config = dict(
    dataset='photos with spoken descriptions (Open Images, Localized Narratives)',
    horizontal_flip=True,
    method='moco_v3',
    width=128,
    projector_out=256,
    epochs=14.3,
    final_lr_fraction=0.05,
)
Rows from block 2, named by matrix and row number. Rows with one number belong to one neuron. Each number is 50 + 10 x the weight over its row's rms, rounded and kept within 0 to 99. All counts start at 0. After the name is the row's rms in percent of the matrix's.
# u: gMLP up (value half) (model.blocks.2.mixer.u.weight, 128x128), inputs 0-127
# v: gMLP up (gate half) (model.blocks.2.mixer.v.weight, 128x128), inputs 0-127
# out: gMLP down (model.blocks.2.mixer.out.weight, 128x128, transposed), outputs 0-127
u.31 103:51 47 35 54 58 52 51 54 43 27 48 40 45 57 49 45 49 39 45 45 34 42 41 40 41 49 52 47 44 38 56 39 43 47 34 44 41 47 61 44 42 58 53 51 45 45 24 58 41 43 61 47 36 56 58 49 50 48 72 37 42 52 49 31 34 38 53 17 66 39 41 45 36 56 55 48 58 40 59 41 26 30 56 34 61 47 49 40 53 40 54 38 36 73 43 57 46 40 35 47 42 50 55 50 51 51 55 52 49 46 24 52 58 56 46 40 53 46 50 41 32 62 43 50 57 46 55 41
u.32 101:37 48 61 52 49 43 36 54 49 71 53 61 54 38 66 47 50 68 50 33 37 48 54 62 58 39 48 54 43 47 53 51 58 36 66 55 53 42 61 44 34 61 40 53 28 35 41 36 38 50 56 55 49 49 62 82 58 45 59 74 44 51 61 48 49 60 54 51 49 45 59 47 53 65 46 53 55 41 51 53 53 52 52 65 55 51 63 62 67 53 45 53 49 52 57 60 43 34 57 37 63 44 32 73 59 56 38 63 44 57 41 55 64 62 36 54 31 40 50 40 53 48 34 51 41 47 60 50
u.33 086:70 49 54 31 38 60 64 61 45 46 58 35 39 46 53 58 51 59 47 49 51 48 52 58 49 32 60 62 50 60 58 65 56 51 55 62 32 49 49 41 51 68 60 61 41 60 77 66 46 49 46 45 57 51 59 43 48 55 34 60 43 49 45 49 69 47 55 57 48 42 27 51 61 64 44 50 47 50 50 53 60 53 45 55 41 55 54 59 29 34 58 55 54 29 64 52 45 61 57 68 47 50 52 33 58 63 37 59 59 60 61 62 34 65 44 40 54 33 54 58 55 44 61 55 55 65 70 52
u.34 125:49 51 48 62 63 55 50 43 50 46 52 66 47 43 40 35 50 47 24 32 47 53 50 39 59 62 59 63 67 55 30 43 47 46 49 29 62 39 31 38 64 47 50 67 65 46 43 53 42 50 61 36 73 66 54 49 51 53 59 42 62 41 52 62 55 56 56 45 54 62 47 66 49 52 64 51 55 47 47 48 53 54 61 53 41 64 60 49 50 46 48 54 24 54 42 53 57 40 54 49 52 51 61 21 46 80 55 45 51 57 65 59 52 73 62 48 52 56 39 56 50 57 44 45 44 51 55 50
u.35 099:71 71 57 47 50 54 61 41 48 58 45 44 56 52 61 42 65 52 37 54 47 44 45 37 45 42 42 42 45 62 57 43 73 67 16 44 37 45 66 40 47 42 69 61 60 61 57 47 46 41 58 47 53 44 41 63 43 56 55 45 57 55 41 46 47 64 37 56 54 51 55 58 55 50 68 40 44 44 44 58 63 59 64 44 71 52 55 40 53 38 57 36 60 44 52 35 31 37 39 40 58 58 39 60 63 48 57 44 56 63 55 50 39 54 46 51 56 44 40 44 68 39 43 67 66 50 46 43
u.36 112:47 57 49 48 63 70 61 35 52 50 55 48 58 76 48 59 55 33 57 66 47 46 61 43 59 69 62 45 56 41 57 69 44 52 43 52 57 53 58 57 51 47 55 41 39 63 64 44 57 53 41 48 51 44 54 35 53 53 43 56 57 59 31 63 39 55 52 42 53 55 40 65 54 47 46 55 61 54 36 71 62 45 44 42 48 37 51 44 54 50 43 52 38 70 48 32 23 57 65 43 54 48 58 43 64 32 69 50 68 52 57 64 61 53 54 54 59 59 68 60 62 52 56 45 32 40 44 42
u.37 127:50 46 49 56 43 42 59 63 35 55 61 50 48 21 59 61 51 62 56 45 55 37 47 45 48 40 50 66 52 57 66 42 57 47 45 50 48 60 49 51 59 52 42 45 53 41 54 58 42 70 53 47 54 61 49 67 59 56 54 47 47 63 70 40 69 45 48 57 41 37 55 43 49 32 55 48 41 49 48 54 31 37 43 52 36 46 62 58 32 45 51 38 76 36 56 54 62 58 31 68 62 59 42 52 45 58 26 55 34 42 52 35 45 41 31 55 60 63 29 43 49 56 48 49 57 50 41 44
u.38 099:53 38 49 35 43 53 56 78 58 28 40 38 57 57 51 58 48 53 45 38 80 36 46 50 68 40 55 52 48 43 59 60 42 45 42 59 41 33 62 37 51 62 62 70 46 57 65 71 35 40 50 52 59 56 45 49 54 52 24 62 38 54 49 47 60 50 51 53 63 47 50 37 49 47 52 50 50 48 50 50 50 64 50 54 42 64 64 58 53 43 46 56 49 58 43 45 62 59 50 57 47 34 44 45 58 68 54 48 58 42 45 63 62 41 52 30 64 26 64 55 59 53 43 38 45 53 52 40
v.31 101:54 67 50 51 39 35 74 51 65 42 42 44 58 58 52 42 43 41 46 66 51 53 46 39 50 48 41 51 46 53 34 41 59 54 57 57 54 46 60 49 54 57 49 45 56 62 44 49 58 62 61 55 40 63 68 49 51 54 52 48 50 35 42 47 64 31 61 36 49 43 40 41 48 51 48 39 65 38 57 46 31 21 51 36 57 42 28 17 65 40 39 52 46 50 53 41 45 51 66 46 51 36 45 57 49 57 48 34 39 52 52 71 60 60 53 46 53 45 34 62 46 59 51 68 60 43 60 51
v.32 102:48 47 50 59 55 48 37 49 28 61 55 65 56 43 63 68 52 49 53 49 34 46 57 57 48 53 46 54 49 42 48 41 38 44 65 45 47 38 57 41 53 61 52 32 44 39 38 45 35 70 43 54 44 48 59 74 52 59 57 53 35 35 38 50 57 57 43 31 49 46 57 65 53 66 47 40 62 56 36 62 61 63 44 65 53 34 53 40 44 32 44 53 53 50 59 54 42 41 37 50 70 63 23 63 49 37 46 49 37 46 38 47 60 66 49 56 53 43 66 49 36 39 45 60 41 66 50 59
v.33 155:60 61 49 46 41 56 53 56 45 50 56 61 60 41 86 46 55 61 60 44 56 56 73 71 52 51 41 41 50 51 54 49 57 59 49 48 64 47 48 52 64 58 47 50 64 62 56 62 61 60 60 62 67 45 54 52 38 55 34 64 56 60 42 50 55 44 41 50 46 44 56 47 39 55 64 61 68 47 40 60 44 37 51 74 45 37 45 50 50 35 58 65 49 65 42 49 45 73 56 59 49 38 66 44 42 48 46 39 48 68 48 53 63 43 39 53 49 46 65 53 62 70 64 55 69 42 55 49
v.34 096:41 54 45 59 47 45 57 64 48 43 65 57 48 45 43 39 58 44 36 44 59 54 41 41 56 37 59 72 70 56 46 50 37 48 45 48 51 45 38 50 40 50 55 40 50 35 43 55 43 58 55 41 56 57 47 44 63 33 50 57 77 45 30 45 51 56 55 36 57 62 69 51 47 44 27 39 60 42 38 45 53 42 24 48 32 47 45 61 50 53 40 57 38 60 40 47 43 22 64 41 38 52 50 40 44 60 62 44 72 40 53 47 54 49 50 50 62 54 63 32 59 52 41 43 53 35 45 60
v.35 094:52 61 41 43 47 41 55 54 44 57 48 40 59 47 60 48 52 32 47 36 57 52 29 45 49 43 25 33 44 53 45 53 48 44 53 50 56 49 68 67 53 48 47 45 49 63 58 28 40 65 53 40 49 43 42 43 53 51 27 47 43 43 38 61 43 58 63 59 46 56 65 69 51 41 40 51 46 32 57 59 66 51 47 35 52 40 37 39 56 35 41 56 34 52 44 41 43 42 47 45 48 35 43 55 48 45 44 46 49 46 61 73 37 73 65 64 65 25 41 50 57 45 53 44 60 50 36 45
v.36 078:62 62 51 70 42 34 50 34 56 46 47 44 58 67 44 46 67 38 53 62 53 39 40 50 35 70 51 29 50 55 39 57 50 25 35 48 38 46 54 55 69 53 41 43 45 55 54 35 35 61 46 43 74 66 49 34 59 67 62 53 54 54 44 44 40 60 45 47 62 37 53 58 44 45 43 63 48 34 28 43 50 51 82 63 56 43 43 56 62 60 48 40 53 50 56 62 59 52 55 52 57 37 42 49 59 48 70 55 48 55 50 61 45 50 53 48 43 44 48 48 40 48 57 54 56 41 43 49
v.37 087:53 56 70 41 45 45 52 48 54 55 53 36 43 27 60 51 50 39 48 58 52 36 51 60 61 57 50 56 46 23 51 50 38 45 43 58 49 71 70 48 61 55 38 55 65 52 46 67 38 59 52 61 61 40 45 62 45 50 55 35 31 52 74 43 61 52 56 63 56 31 55 59 40 40 55 51 40 54 41 60 44 65 47 72 37 48 72 54 47 52 45 27 54 43 50 44 54 46 46 62 61 45 48 51 42 49 38 42 62 45 38 38 47 61 40 50 58 48 41 39 48 58 42 47 52 53 44 27
v.38 123:80 48 65 37 35 54 55 62 54 43 49 55 45 47 47 68 45 65 57 59 51 49 51 59 58 33 59 67 58 54 45 68 50 43 43 49 41 53 60 48 46 60 60 44 44 59 63 48 38 57 41 60 63 56 50 55 53 41 29 45 43 48 67 55 56 61 47 75 52 60 42 44 56 66 50 50 42 37 58 56 53 45 56 54 42 65 36 63 60 54 71 36 39 61 47 53 63 56 60 63 41 57 31 41 46 62 52 54 54 60 47 59 55 47 35 42 51 47 68 66 61 62 42 52 53 36 69 57
out.31 108:42 52 51 44 37 54 53 31 74 51 59 66 46 52 48 41 51 57 50 63 56 42 47 53 59 54 33 50 30 50 58 49 34 63 53 48 59 41 52 37 55 62 60 47 43 60 57 45 46 68 42 43 36 51 51 44 44 49 57 61 55 37 47 58 49 60 48 63 43 40 50 61 51 35 55 43 46 47 48 79 38 64 48 46 53 51 31 45 36 61 54 57 59 32 26 66 68 58 67 33 48 40 45 57 44 46 39 55 49 71 47 52 37 38 43 61 40 62 49 64 57 48 47 39 32 49 37 45
out.32 090:52 50 45 71 63 42 55 53 43 47 64 51 53 54 59 47 60 42 59 59 42 63 56 46 41 44 57 37 45 66 53 56 41 55 43 51 74 39 61 52 64 54 50 42 33 35 54 50 34 82 46 61 63 57 45 40 42 54 50 38 48 55 33 59 34 39 70 46 38 45 44 39 48 37 58 65 67 45 60 47 54 47 61 49 52 49 53 46 47 50 60 55 62 52 45 47 38 67 42 68 64 31 65 43 54 53 69 45 59 62 46 56 49 25 51 41 42 57 47 64 55 38 54 49 55 59 48 45
out.33 107:53 52 55 49 50 49 47 64 51 74 57 36 49 46 29 44 59 56 49 52 41 44 47 62 47 22 65 58 72 52 67 48 45 69 49 41 48 40 74 57 60 72 41 39 45 36 52 50 45 36 46 54 58 35 55 53 47 43 49 43 66 63 66 57 50 57 38 54 65 65 66 49 53 39 42 45 32 42 44 43 37 41 41 38 59 41 57 44 57 45 57 55 60 51 52 54 58 40 57 63 53 62 40 41 52 77 41 53 50 40 43 63 65 58 58 48 47 58 45 58 64 51 51 42 40 53 50 53
out.34 095:53 51 64 22 53 42 29 56 51 56 49 53 53 61 66 50 53 55 48 48 69 49 41 44 54 40 65 42 47 49 49 65 33 64 40 67 48 48 54 61 42 39 72 43 39 57 57 52 48 54 43 56 38 52 37 64 17 48 42 59 48 63 42 40 44 40 42 48 37 50 51 28 51 50 46 39 39 65 67 51 38 47 51 45 52 48 47 54 53 54 31 47 59 49 74 43 48 68 48 56 64 26 55 63 55 47 48 41 52 50 43 59 50 45 48 45 45 44 70 43 60 42 49 46 46 46 37 40
out.35 092:41 66 42 27 53 48 64 45 63 52 43 34 47 42 65 32 58 70 35 52 56 52 60 55 48 38 41 55 47 33 59 68 45 33 49 63 61 51 46 52 52 54 40 62 47 42 40 56 54 67 40 43 49 40 46 32 54 37 42 71 51 38 50 34 63 36 44 60 39 51 34 44 51 43 25 57 46 40 41 48 47 33 35 43 45 50 41 54 41 50 35 67 33 57 38 43 62 49 48 34 54 52 43 47 52 40 48 39 54 49 41 45 49 67 60 35 60 43 44 55 48 34 44 47 47 48 52 56
out.36 111:54 55 57 59 53 37 47 72 44 70 62 57 55 57 56 49 39 56 41 31 51 67 47 50 64 45 49 47 56 58 42 42 33 58 54 43 64 57 42 42 64 60 54 57 42 41 44 58 53 57 54 54 58 76 35 51 39 37 46 54 32 54 66 42 50 26 55 63 38 48 43 56 44 49 65 54 56 65 70 57 50 46 50 49 52 38 35 74 50 46 51 58 50 51 62 54 65 47 46 71 63 45 45 48 55 64 38 55 45 47 43 41 46 50 44 34 31 45 28 47 39 43 65 37 49 50 54 56
out.37 108:55 44 70 35 47 64 36 52 39 33 53 50 57 57 57 49 48 49 42 50 50 54 58 59 47 51 54 45 37 49 34 54 41 48 44 48 68 47 38 34 46 53 54 55 30 47 59 56 58 35 44 39 46 40 50 36 36 56 24 65 31 61 46 58 45 53 45 42 47 47 52 58 54 55 58 48 44 76 51 61 71 45 50 46 44 42 31 56 57 48 55 55 33 72 63 45 45 42 48 26 32 49 49 36 43 57 54 45 54 56 45 47 43 61 57 17 37 36 48 50 45 41 55 46 46 53 59 52
out.38 114:24 59 47 47 36 58 60 47 46 47 51 51 71 45 43 48 40 57 57 54 39 51 66 58 32 32 52 53 38 52 68 35 61 66 38 44 36 67 62 38 51 53 51 45 39 65 38 30 46 58 63 47 45 39 50 58 49 47 60 43 50 42 74 56 43 38 52 58 36 62 46 55 60 42 36 48 46 51 45 42 38 52 49 49 49 78 50 42 46 57 61 44 55 41 48 58 52 61 57 37 47 47 38 40 59 54 57 46 43 67 59 45 37 49 36 60 40 45 30 52 39 52 60 43 60 36 38 55