Weights of a small self-supervised image encoder.
Model: arch gmlp, norm layernorm, width 128.
Training: 11400 steps, batches of 256.
Rows from block 2, named by matrix and row number. Each number is 128 + 24 x the weight over the matrix's rms, rounded and kept within 0 to 255. All counts start at 0. Numbers have three digits each.
# f: spatial gating (model.blocks.2.mixer.f.weight, 36x36), inputs 0-35
f.0:255111107111110113119111115119116115108117121121119116117120117121119124121116125117121120116123115118118118
f.1:110255115107108113118120115111118119111113116118120125123117121120117117118123115123119122116118122123121113
f.2:103120255118107104111119122120119119119120110116121120119114117116122118122120120116121123116116118124122117
f.3:112108117255120106115116119118115116123119114113116117119118117117122116117122122119120117116126121120121117
f.4:109109107117255112120115116116123112122115121113105117119121117115122121121117124124116119118127119115124112
f.5:115114113111109255114116112115120117117120126122122110117126124118119116124125119123120117115116120123121119
f.6:133116115114117120254112113112123118128117111117117118111112118113125115114120118120121122116115118120124120
f.7:118137124110118114120251119114116120118131115109123116110110116118120122116123119124126120122116120120120123
f.8:114112141119116114108122251119108118118117132117112119117121113111119122120120117117116122120118126122121124
f.9:114114119138122109117109120254121109115115117129117116121122113114115118117120119122121117125121121120117121
f.10:115114114122141115120117111118243119118116111119127115118119121114110117124123118120119107118124123122117117
f.11:120118118115121142121117112113110255120117120116119131124118119121113112120123121119119120122123122121120112
f.12:111119121118117122142122113116119114249117106115117118122117115120117115111114122118122119114120122121116122
f.13:117111114120119124119143123112121118120252118114113121118124119114115117110113113122116124118122120123122117
f.14:119117117113123120113122141122114117114120250119114116114123125119116115122114113115122120120120116119118118
f.15:115121118115116117122114124137125117111112120248120112118113118127120114119120112115116116118119121117123120
f.16:121120120112112120119120110125136118122115112123249117118116112117125113119121119117111117117122120123119116
f.17:125122120123118112117121120112121144125112115110114255119121117112115132126123118121118112120120120115120113
f.18:113120121122117119115120116120127120135121112121120118253114109108120119124120115116121119103118119117117120
f.19:118117126122121117118109117124118122123143121108118115120247118113116124119131119112118120111110118120118116
f.20:121121118123122122124113116116121120112123139120115115113120251123110117115116126119113116117118110112121118
f.21:121121122119118120120121111114116120118117123140121117117108117250118114119114123127114114115119110113119115
f.22:125123117122120118120118121114112115119118114124140125119117110117242114120120112116126119118117119116111114
f.23:123121123122118117124119122118118113121122117116120142122121113108112255116119114122117127122122118117114111
f.24:113126120119123121109117121121125121107114119115117122137124109118119122254110107112112114124117111116123117
f.25:116116124123125125125118125117119121115113110122121121124135122110121117114249119110117117114123112113116120
f.26:126124120120118124123119117123119123119117116116119121113119136122113117115123246116111114110115128114115110
f.27:123122119121122119116120123117120123121120114112117119118115120138124114112108119248121109111114116127116110
f.28:119121131120119122125122114120123118119122122116113114117121112118140121117113107116241113114117113117121113
f.29:121119116127126118125125124120121116117122117123119112123116114114123137123122113110111255119115119113119124
f.30:119116123120123123120119116119116124116117121121121121111114123119118119124118113117120115251106110108109109
f.31:118122123124120123115123118122123116122115113119124123114116117119119116119132120110113117114255117102115104
f.32:127118117118122122118118124120124124120123115120117118116112114114121124110121133122114114100121252115109107
f.33:122121122123120126123125119117117117122118116115120126122117116114111112118114121130118116110102120250117102
f.34:117126122119122118125120122123119124118119124114117113111118116115116118121115111117131119108112106115252111
f.35:123120126124123123119122118123120115125122122118119119126122123121113116116113117114120130115113110107107255