Weights of a small self-supervised image encoder: 11400 steps.
Rows from block 3, named by matrix and row number. Rows with one number belong to one neuron. Each number is 500 + 40 x the weight over the matrix's rms, rounded and kept within 0 to 999. All counts start at 0. Numbers have three digits each.
# u: gMLP up (value half) (model.blocks.3.mixer.u.weight, 128x128), inputs 0-63
# v: gMLP up (gate half) (model.blocks.3.mixer.v.weight, 128x128), inputs 0-63
# out: gMLP down (model.blocks.3.mixer.out.weight, 128x128, transposed), outputs 0-63
u.33:486509440517466526548528485456464439520499514504492484537473474536448530491533511543442481510453462510476453416516568458542499477502476508508499504496458452481499540511488524494446523514545530
v.33:521505460493530499446527496538462500517508493525496469487510503450525441447454487473463510481456503486562456447509545569493455529496506482528452486558428516470414460537503482479543478520512470
out.33:452530424544529478464461515470518539516415524493551510424566504490550490508522481472551496432539545445490509597515497477501516541470553521530467468554460507473485519502478468447554602566522446
u.34:504496556502464563551524532477512493506466423496413496488512557463562544481527523482469541506558496554475533455464460516524596579475492485583446570494573481551461506551542555557532464520544480
v.34:573488486506480479561500479492484464452523480513451487534441473418560533456563457580449537452432498457446519496520471491473503474533485508469567448473536515488509457501530464516501549410527529
out.34:515489456531474574499531503490435485453515438530512519491602540467532441566498498510481512482468542499537475492523449506465507587487455492414534507570512492528560476479554492482523500515505492
u.35:480538448501504491535477540466541459528491478423431492450480543444491450522583532458517492522460498511529553594547549420515571477532507506442583563537536519543404561469520574506493494536550516
v.35:480449618464497504586553520540502484498495427523459501507478483459462498547479537500520557538451543542446552462584523443360449500488502507540498525505431454529505510509521545499449501423535497
out.35:586542495503453527463595466536566480449561507515473466442504509439574502517534462552519447469539441455500434490504488492546482493477559487575511527480489481478461493461469447485539514454504453
u.36:488516485505518551470484455527492507536443489490530562554499570502540482549563553499544513526544471478542516534520502470454571548488536424506537475509519547554491524457472575475563509484513463
v.36:526561498540470566516484516495572569562541580477467455472527495501521500520486434457554579526495474533497508460536542525519496591571571474483465453542529449452447513512507510442500424494505550
out.36:578489542472496511501492513481520509455552514559531537466470451442568559475489505456491461520474522462575483474486475506461494511514482483457486501534507476454478473483471447498477508452488522
u.37:455453509461490525475474503546471484535520507586495536453456451555480477480517515536405505447502517518497485507512463490442515430506457547465468496464505526527479542504494500484520502527478504
v.37:440535437553523479441495505505455511462465483467530449556564589515515456517445428489515515596450471452545514439467458538513490508481501442551599455530492480427457433465521471471489444492517494
out.37:473477481490447521501495502502519474512465489471495453461517455451490533518435513493498498466532475539529524502519536482508479514478485467479462517495483450495516488506500533525466477457518549
u.38:467470482499529500452503513494476515534467440448515464528479532516539504499540488512484457520495481488491471559505514449437504471543508550485515535498541515535482506480490510517540531492511470
v.38:498491511513510465468469535516441529492528558504516467492501472435512487506531499450504534460537539483612533529501517553481572513511485529553494476510531503444510515481498573474515533510481485
out.38:547537501482442509556492511494482440502499534549464535510570457501453467495426508516530486444494487532452521442528501499524451519464441480543521514555543526486527477485500484423467520493564509
u.39:531454459534401502504426537471507529502578511512481518420552491504439544460460474481491500509460532503514503519476473546529462512443534468469497555565490493447485430565518455494549462442469457
v.39:530474505512549569450429499463513518483493528495510466513530519503463479456566547460532488526521474548435537474467465527503514502527568432550487465519465488456501478471549551504549552486503554
out.39:448483485483558485501517519458546494482515432574560502522543456510544479547450522531518534513593439521505555558539581507496501452453528504561450517483510549470519440415413528474431541528551454
u.40:531476539511487539523453484475529445433532512510457475536494503471501490528450474489460454516467549475476534549564459508462522502516582504551474562518442459511467525507496547520586426526472432
v.40:506499507471523449538513455550480498477494440557481450431487510514476487478524475464508507574508488520475475492424429528508549488464571483532473471554525533539480486529598513471468466451462515
out.40:488472545533546479530480454450429585543415525465508495505445568491490551522533541529480523533570507542458530552475484438458435522472496464501526498556470481489497534558449396413476455469545523
u.41:509518588438507425474587551490482513476497578515473435439523472449546455449459479553483496377503488530397434569531464426553513436542402456466502556427512415518461479526508464478551424614457559
v.41:489565528508503502586455468439472444552496419584489480546454501546486437480435535564439516568519481507427525430521426478491548533515397508510506549523450460453512536521430486408498483412569383
out.41:527477510505570501576496515490474490506458491540506499503479463553498578518474503464484546567483476488454562497512479516432491501478455499506503497540483530471480498480510502472496512453510497
u.42:438434477490518504534487482455468455496475527507516462546528395493448509431497528505529520562571482486500476551487554481468550509517459510489509544474514493482449532555506504505465504473502522
v.42:443507499511524461456572461491571407505520559433550429448523501521446442452467476506505562472452408430459516454500441485533557542517554491507494551502519518425460576509466467433482583426460478
out.42:495512507493522498515458493538466535443549575426488475445502516501526515479513484462497491503499555502532448552522486527461565535538510464513574454546465530483497473499490497503520432454477469
u.43:471514503556502562510505469521503594489514466507493514509462502541506486598526510492490421493515519570507497526534512553511512456476498523539480479450454441527519513602588528557428533428499535
v.43:516505580512538553506476470496486510466489528532469507502496508478548504454476505496516550532479521426519503511503465511522559533474426529451503512502552466505449471460513489527498485449516510
out.43:454527515507510523515529499484448475462592493444512399571515455486466501494478485512532534494542448491560455526483521589476530478559519483471470503540505589555532485453566511451553503510472519
u.44:501528499377469493520496493422455478599561514501468539465573483486493451458481525484474469506513565468567499505474518504504547468584497510469459514456579565477443605587526489482394580513515533
v.44:525483475456488465516455444513453504467515533490540518478493465499506537462506519453537508493561542455472513473537517514470538529499428483549482482466475477539499472549488589553538419458495563
out.44:538458470486509451492475520474527494444414491532508510573479481477488485503583494488542454428493524431500530458571532477452468515490550548480531500485530443565488436423500546554584460499574493
u.45:475530511484517534471526510456494597443557463542502518470551445478504497540457505474447478499467493514449499493527463503525496517467565510563484502532493515474532522525456513533556462461461497
v.45:491499516497489442460550461540505428529503486517462557546504443502512491501457426495578463444428528516576476512547451515441484525479496524507527517494542459509512543512444556484473560457476541
out.45:500554498559553513441480523529481503487496522455463480461521512495461545433523531531497446434519503593492523452486568530549468536507452479504554532551566421455495489486482517509519503515507486
u.46:440462390437501452435456527539460581431385431406451582398441483493368385513448489478563551497410437536585372465498444444519514544533464519453490513448387510552538507590460520477555460503597459
v.46:495422559479473554601535540538438528554533579460607579475515549542516525576436418457535428529548433435645469570528481503486529492509479607527524568566481559493492488490535588467567427560553468
out.46:519529507531529562470494457495531549464475536437554440546506526528473480510491490429465513464478496564535449564520495513543510478460419544461525478491553496467523493548530501453446404472506551
u.47:605549510476518556492550482576558488545546522540513505517541572531475541527461507547495519457488443491595481430464438494465514559501544503540440510506592496592543497495521502518516533508504532
v.47:479484401520468467468516494540465465525586442573591486480481449597501472581427459542526485482476502564522484547436471462453442401499493501517502441492438517489486515512555511488486468386501455
out.47:538486454491517567514523491482531520531535447493464567475535510511454580500492535497480557560510499515533522469506522566476466533539547488495480496464507461439461488523470484494522522536496568
u.48:535557554492492453456500461498476451495482558533467515505484575515556538521499451519416578517478558474536518537535512508522492572519488492539457516506472466591444501472495494475493476458513540
v.48:477507413529541473449547544464484516451454444466473501458415481513485474519500533458485497493480496426434544516519519524542510453476510508485525534536490466563541475494520489542521455485510469
out.48:508547518548530501490547568561464521481577468519518476469451452464478544498458550513586495490539416575460465426470558533519539501543510469470551479505425520475491444455522515536427546523519532
u.49:515494566469485505607474543547466527550507475493490470502486464472551554452534525466502510485496432536474585424536548450587457516522452485389511460552582470547429557470562505522527460558470512
v.49:510546465513502536489513562501514566568471508446585527529478536482474472443510505435549472477573512472511515507481556487521465488464523487527569446469434528434503526553465537474500531441451400
out.49:485524522439457496505481482479514483523490485513531537469496463512541491521514510514496487556420513467588519512431469495437541527504542509548497501470499509497578550573512505462467514461540483
u.50:416542517472474555460488502438475488454517492504464527482479461451531521470437501492437499487508425525526460506584469497480495495504465447553546473453493452542521533491480524493530562545503531
v.50:426529505468476555572512488503474533562516476471424490501424509452489502461529485490471483497526542574509513441510545473473509550472502500480529460547513468581437552540438539510511477567512518
out.50:527473497499450499504466581552552513514456453482575523563461514535522545446568489474566440480544467439501496556519503506549547490414538481471476513452538542473468430536455526485463415435550509
u.51:510497526447464442549529587506556455508502487525457410504546487537530508522604455507503489487567463469512526528432520535460491456466472419537524438488539401485454505564505492545586529488456537
v.51:496466536514396523532526555534523486453519489509501481500471502518443474512537501466519563506430544456434532499492468476553511480476561526499499549477491509475466491458485461536514493534554482
out.51:497512515520547535484495484514485507558493493417496525477534597449445453541484493538458433452474568544524512422439450500511482544507529479428570558468498523480526465554482517487495535550476444
u.52:479571513443491525539523445483500532477537518520517540467458528494508496510477483491489541494544530515512500527541428454557554491522453522469456510530490565576472520487547510477562514513509569
v.52:538516484511447525465546473519541452500519514505484495483527524488565494530483521600535555421489516498495510514564543474485493536564494556510481491456484551485463474487485536542492446532543558
out.52:503469520529422502483544543516528503489429528567471434496520452483566424529511532533497400497545525502497471497516515518493482411483510499525508482465545420508520503483493467537529518528506425
u.53:500505504504545429520513545503516561489532468527446511490478528513532469481547500514465451499487548494502546453445483499548545482505629497503492511458525491467527502484492439460518475488479446
v.53:489451538544476545511459513539516455487488546494555572523472571527483495515557482463480474487520487494490504517496442554483474496518489507461488547534517499472495493520484463450515440477457533
out.53:496460534520531574564510508527421437506422576531537488454483567515509427526492428510519408447541531550481505570526564523484491513531496490474514530504502503530463459472518478535538479462492513
u.54:552537508440463504507521526456509531516521577545535478521572514453534453478502525522531559512537578520419461540464488486446483472473478495484392548464517538528451469562553564486538481544503540
v.54:538491486541508523507508505454456551446534473506594533505454424528535465549465490552479476509596433447494451466497514505513582506517488512487544572489546434478565463479531520465581461536466444
out.54:506474497517367556493499477499483478478423512496539530447473521459491599476516526471462490474506509506588471542501520504508526531592510538508507501442482439443486503446494493491496459515534493
u.55:534435481512506519537447455509492533568476498517467470601539472475526470457551468500523458549487537545533459538480534520477522512500534404520469498526494515574493499507511511492517499489522449
v.55:539508416493548484467576345576529567550518548489509514549515454527566403467488426561572510515523487537488492477500436505471558519500548473481533446593484457541489578515495491553586470437528462
out.55:485438469517559508510545482541489545458497555475463517499503485544520522509561509527517473492481539507556502514548501445433549546429529497490492456545471564535470537473493484480534497483522471
u.56:535421420543463631502460618496523562418575463530546582555568487544465495479518502493484484496483532535520489548462504462455502442382488518485578551530528573595461422513548466536524417554522429
v.56:580514498444529461438481504490507496470514478481489525533487470416510516489504511498500529518447470481517531503492511465483524478379497498451505466477516507462496498483458488514569500487515507
out.56:487556524499450438506498428477479478472482459469516389465524485496503525453494525456475528526447558468546477508565519545520452464571478515494469515493488461469521472492496500531438619472507471
u.86:505523489508511490475547502495464478475462521511531431471458524500574508488543487514536564535530516536510508474564511485495479511549509519527533490506484501474483464468494501530486509489510526
v.86:376344370468582582458575597514512631472551525358549368456336432463503448481526421441569423408419464420465551564467455430554521535441533522607367365539498439504526504629554636429520518414585404
out.86:483445524511533562513489512453529472478575461518555498544501506528490575490547518528516565555488517511522462492457511558563505487489491468495442517438470458553550486538476478463501521483529533
u.87:508498505510492497546563547424503492552517491535503503492513507530441424475472527504495475412478492486529454485475495434475480500491543513477535512523489462531476525448542517489478527497522517
v.87:499446460426473482514545545396489489509531518561518454506525454475549479469566420497504473499437506467560496500481429457460479476464561561490486460551498431476538547536442485537527513522526526
out.87:534479448479504504513498500502579486440520527514462471511459511519554506502510459494545562550493558499576542494517465470524487473473508547490475449520470488526462587533498457503544489476508495
u.88:472452499589521456479550458466453548462565542501451469534501518506500525478518586511506496549426464492496519497548520496520420421507525453424484477496508439480450498574448472447456480546536425
v.88:495502497467496515496506465534550489494458446555466512462489499540497566510506459482440481550458510509522508520502496515468532485535498546433530466503556475462534520485450545493436546499448509
out.88:470565571473451458492511537499468545552412522481449478494495534449449499487487396518513552508486540414556471427416498460524559454543513501451435488515525542432514497441508503464577491569453508
u.89:558534438421519534451493542512490460504465432496462510485461542500494478578485497526530461562495442446525534479500432463545465473518525499513487534518495451538512474509488513503407561549517550
v.89:514595478520491516512492497518527500421484497542449538531503551488546549517491491551477463504473529505538493497485497507476510513499501464478490512530465499520506484497487522483436526463505497
out.89:457454566499512481504514491443467520480506554477564507444491475518531470520554551520454524456541534475472451585466483512473496489481491468502526498518532518490526503525507536452561460438478419
u.90:533482597430585450474485487502489548531507513503493495498497535489501468461528530572526465471512495550472578481431452519484498527508568485508568474389504520498534469495534467560577521421450483
v.90:467551496464466553491518478463494445529527452529508503506508536420533422489490432531563463482515459509409454475451466501510534491464516523504546507443470495516535454493528522529499426448500427
out.90:499502462594517549463460547460473525514471419496511586525524515510582478550480444491539473495517461515552518462492520528607539440538627444507457504446490490484452497431529471441519481497543540
u.91:462524457478482503488486455602424524484433460506523476513491420435471559493461518545532444500440502550508477512515500564549468424482524510508463469491414485506447480561556428478427497483483500
v.91:486468508530513541425446476596505427497507512473513484473498466413520520517524529516513562478479507507539525519494437520546578594480533554517475492592543474529554500537544484479523509482575516
out.91:479516514494557411457458445497366499502524476509553440552539472479338479540478484498482559511519578423518547507553487443457465488481460592491534438510524495529517495490447459528537526524445407
u.92:396441481467502530470439485498501483436447461497492486436539464500467438457450382488437510545454429484509478469493477534489429520407490443430521545489443441463496489493474519534467504527495467
v.92:517490490476533491557523482495463536496578533571499444458505561442535451559536511437535548484477504549508496514537454456491485486468478422526529507466474509592547510524503444479466525564482486
out.92:550456469622473525465614505519449521497596472514540537482495454476479515490490588536459478558603455566454502500482532428546533508458578533431442531516490551493576514610490549541513486484530545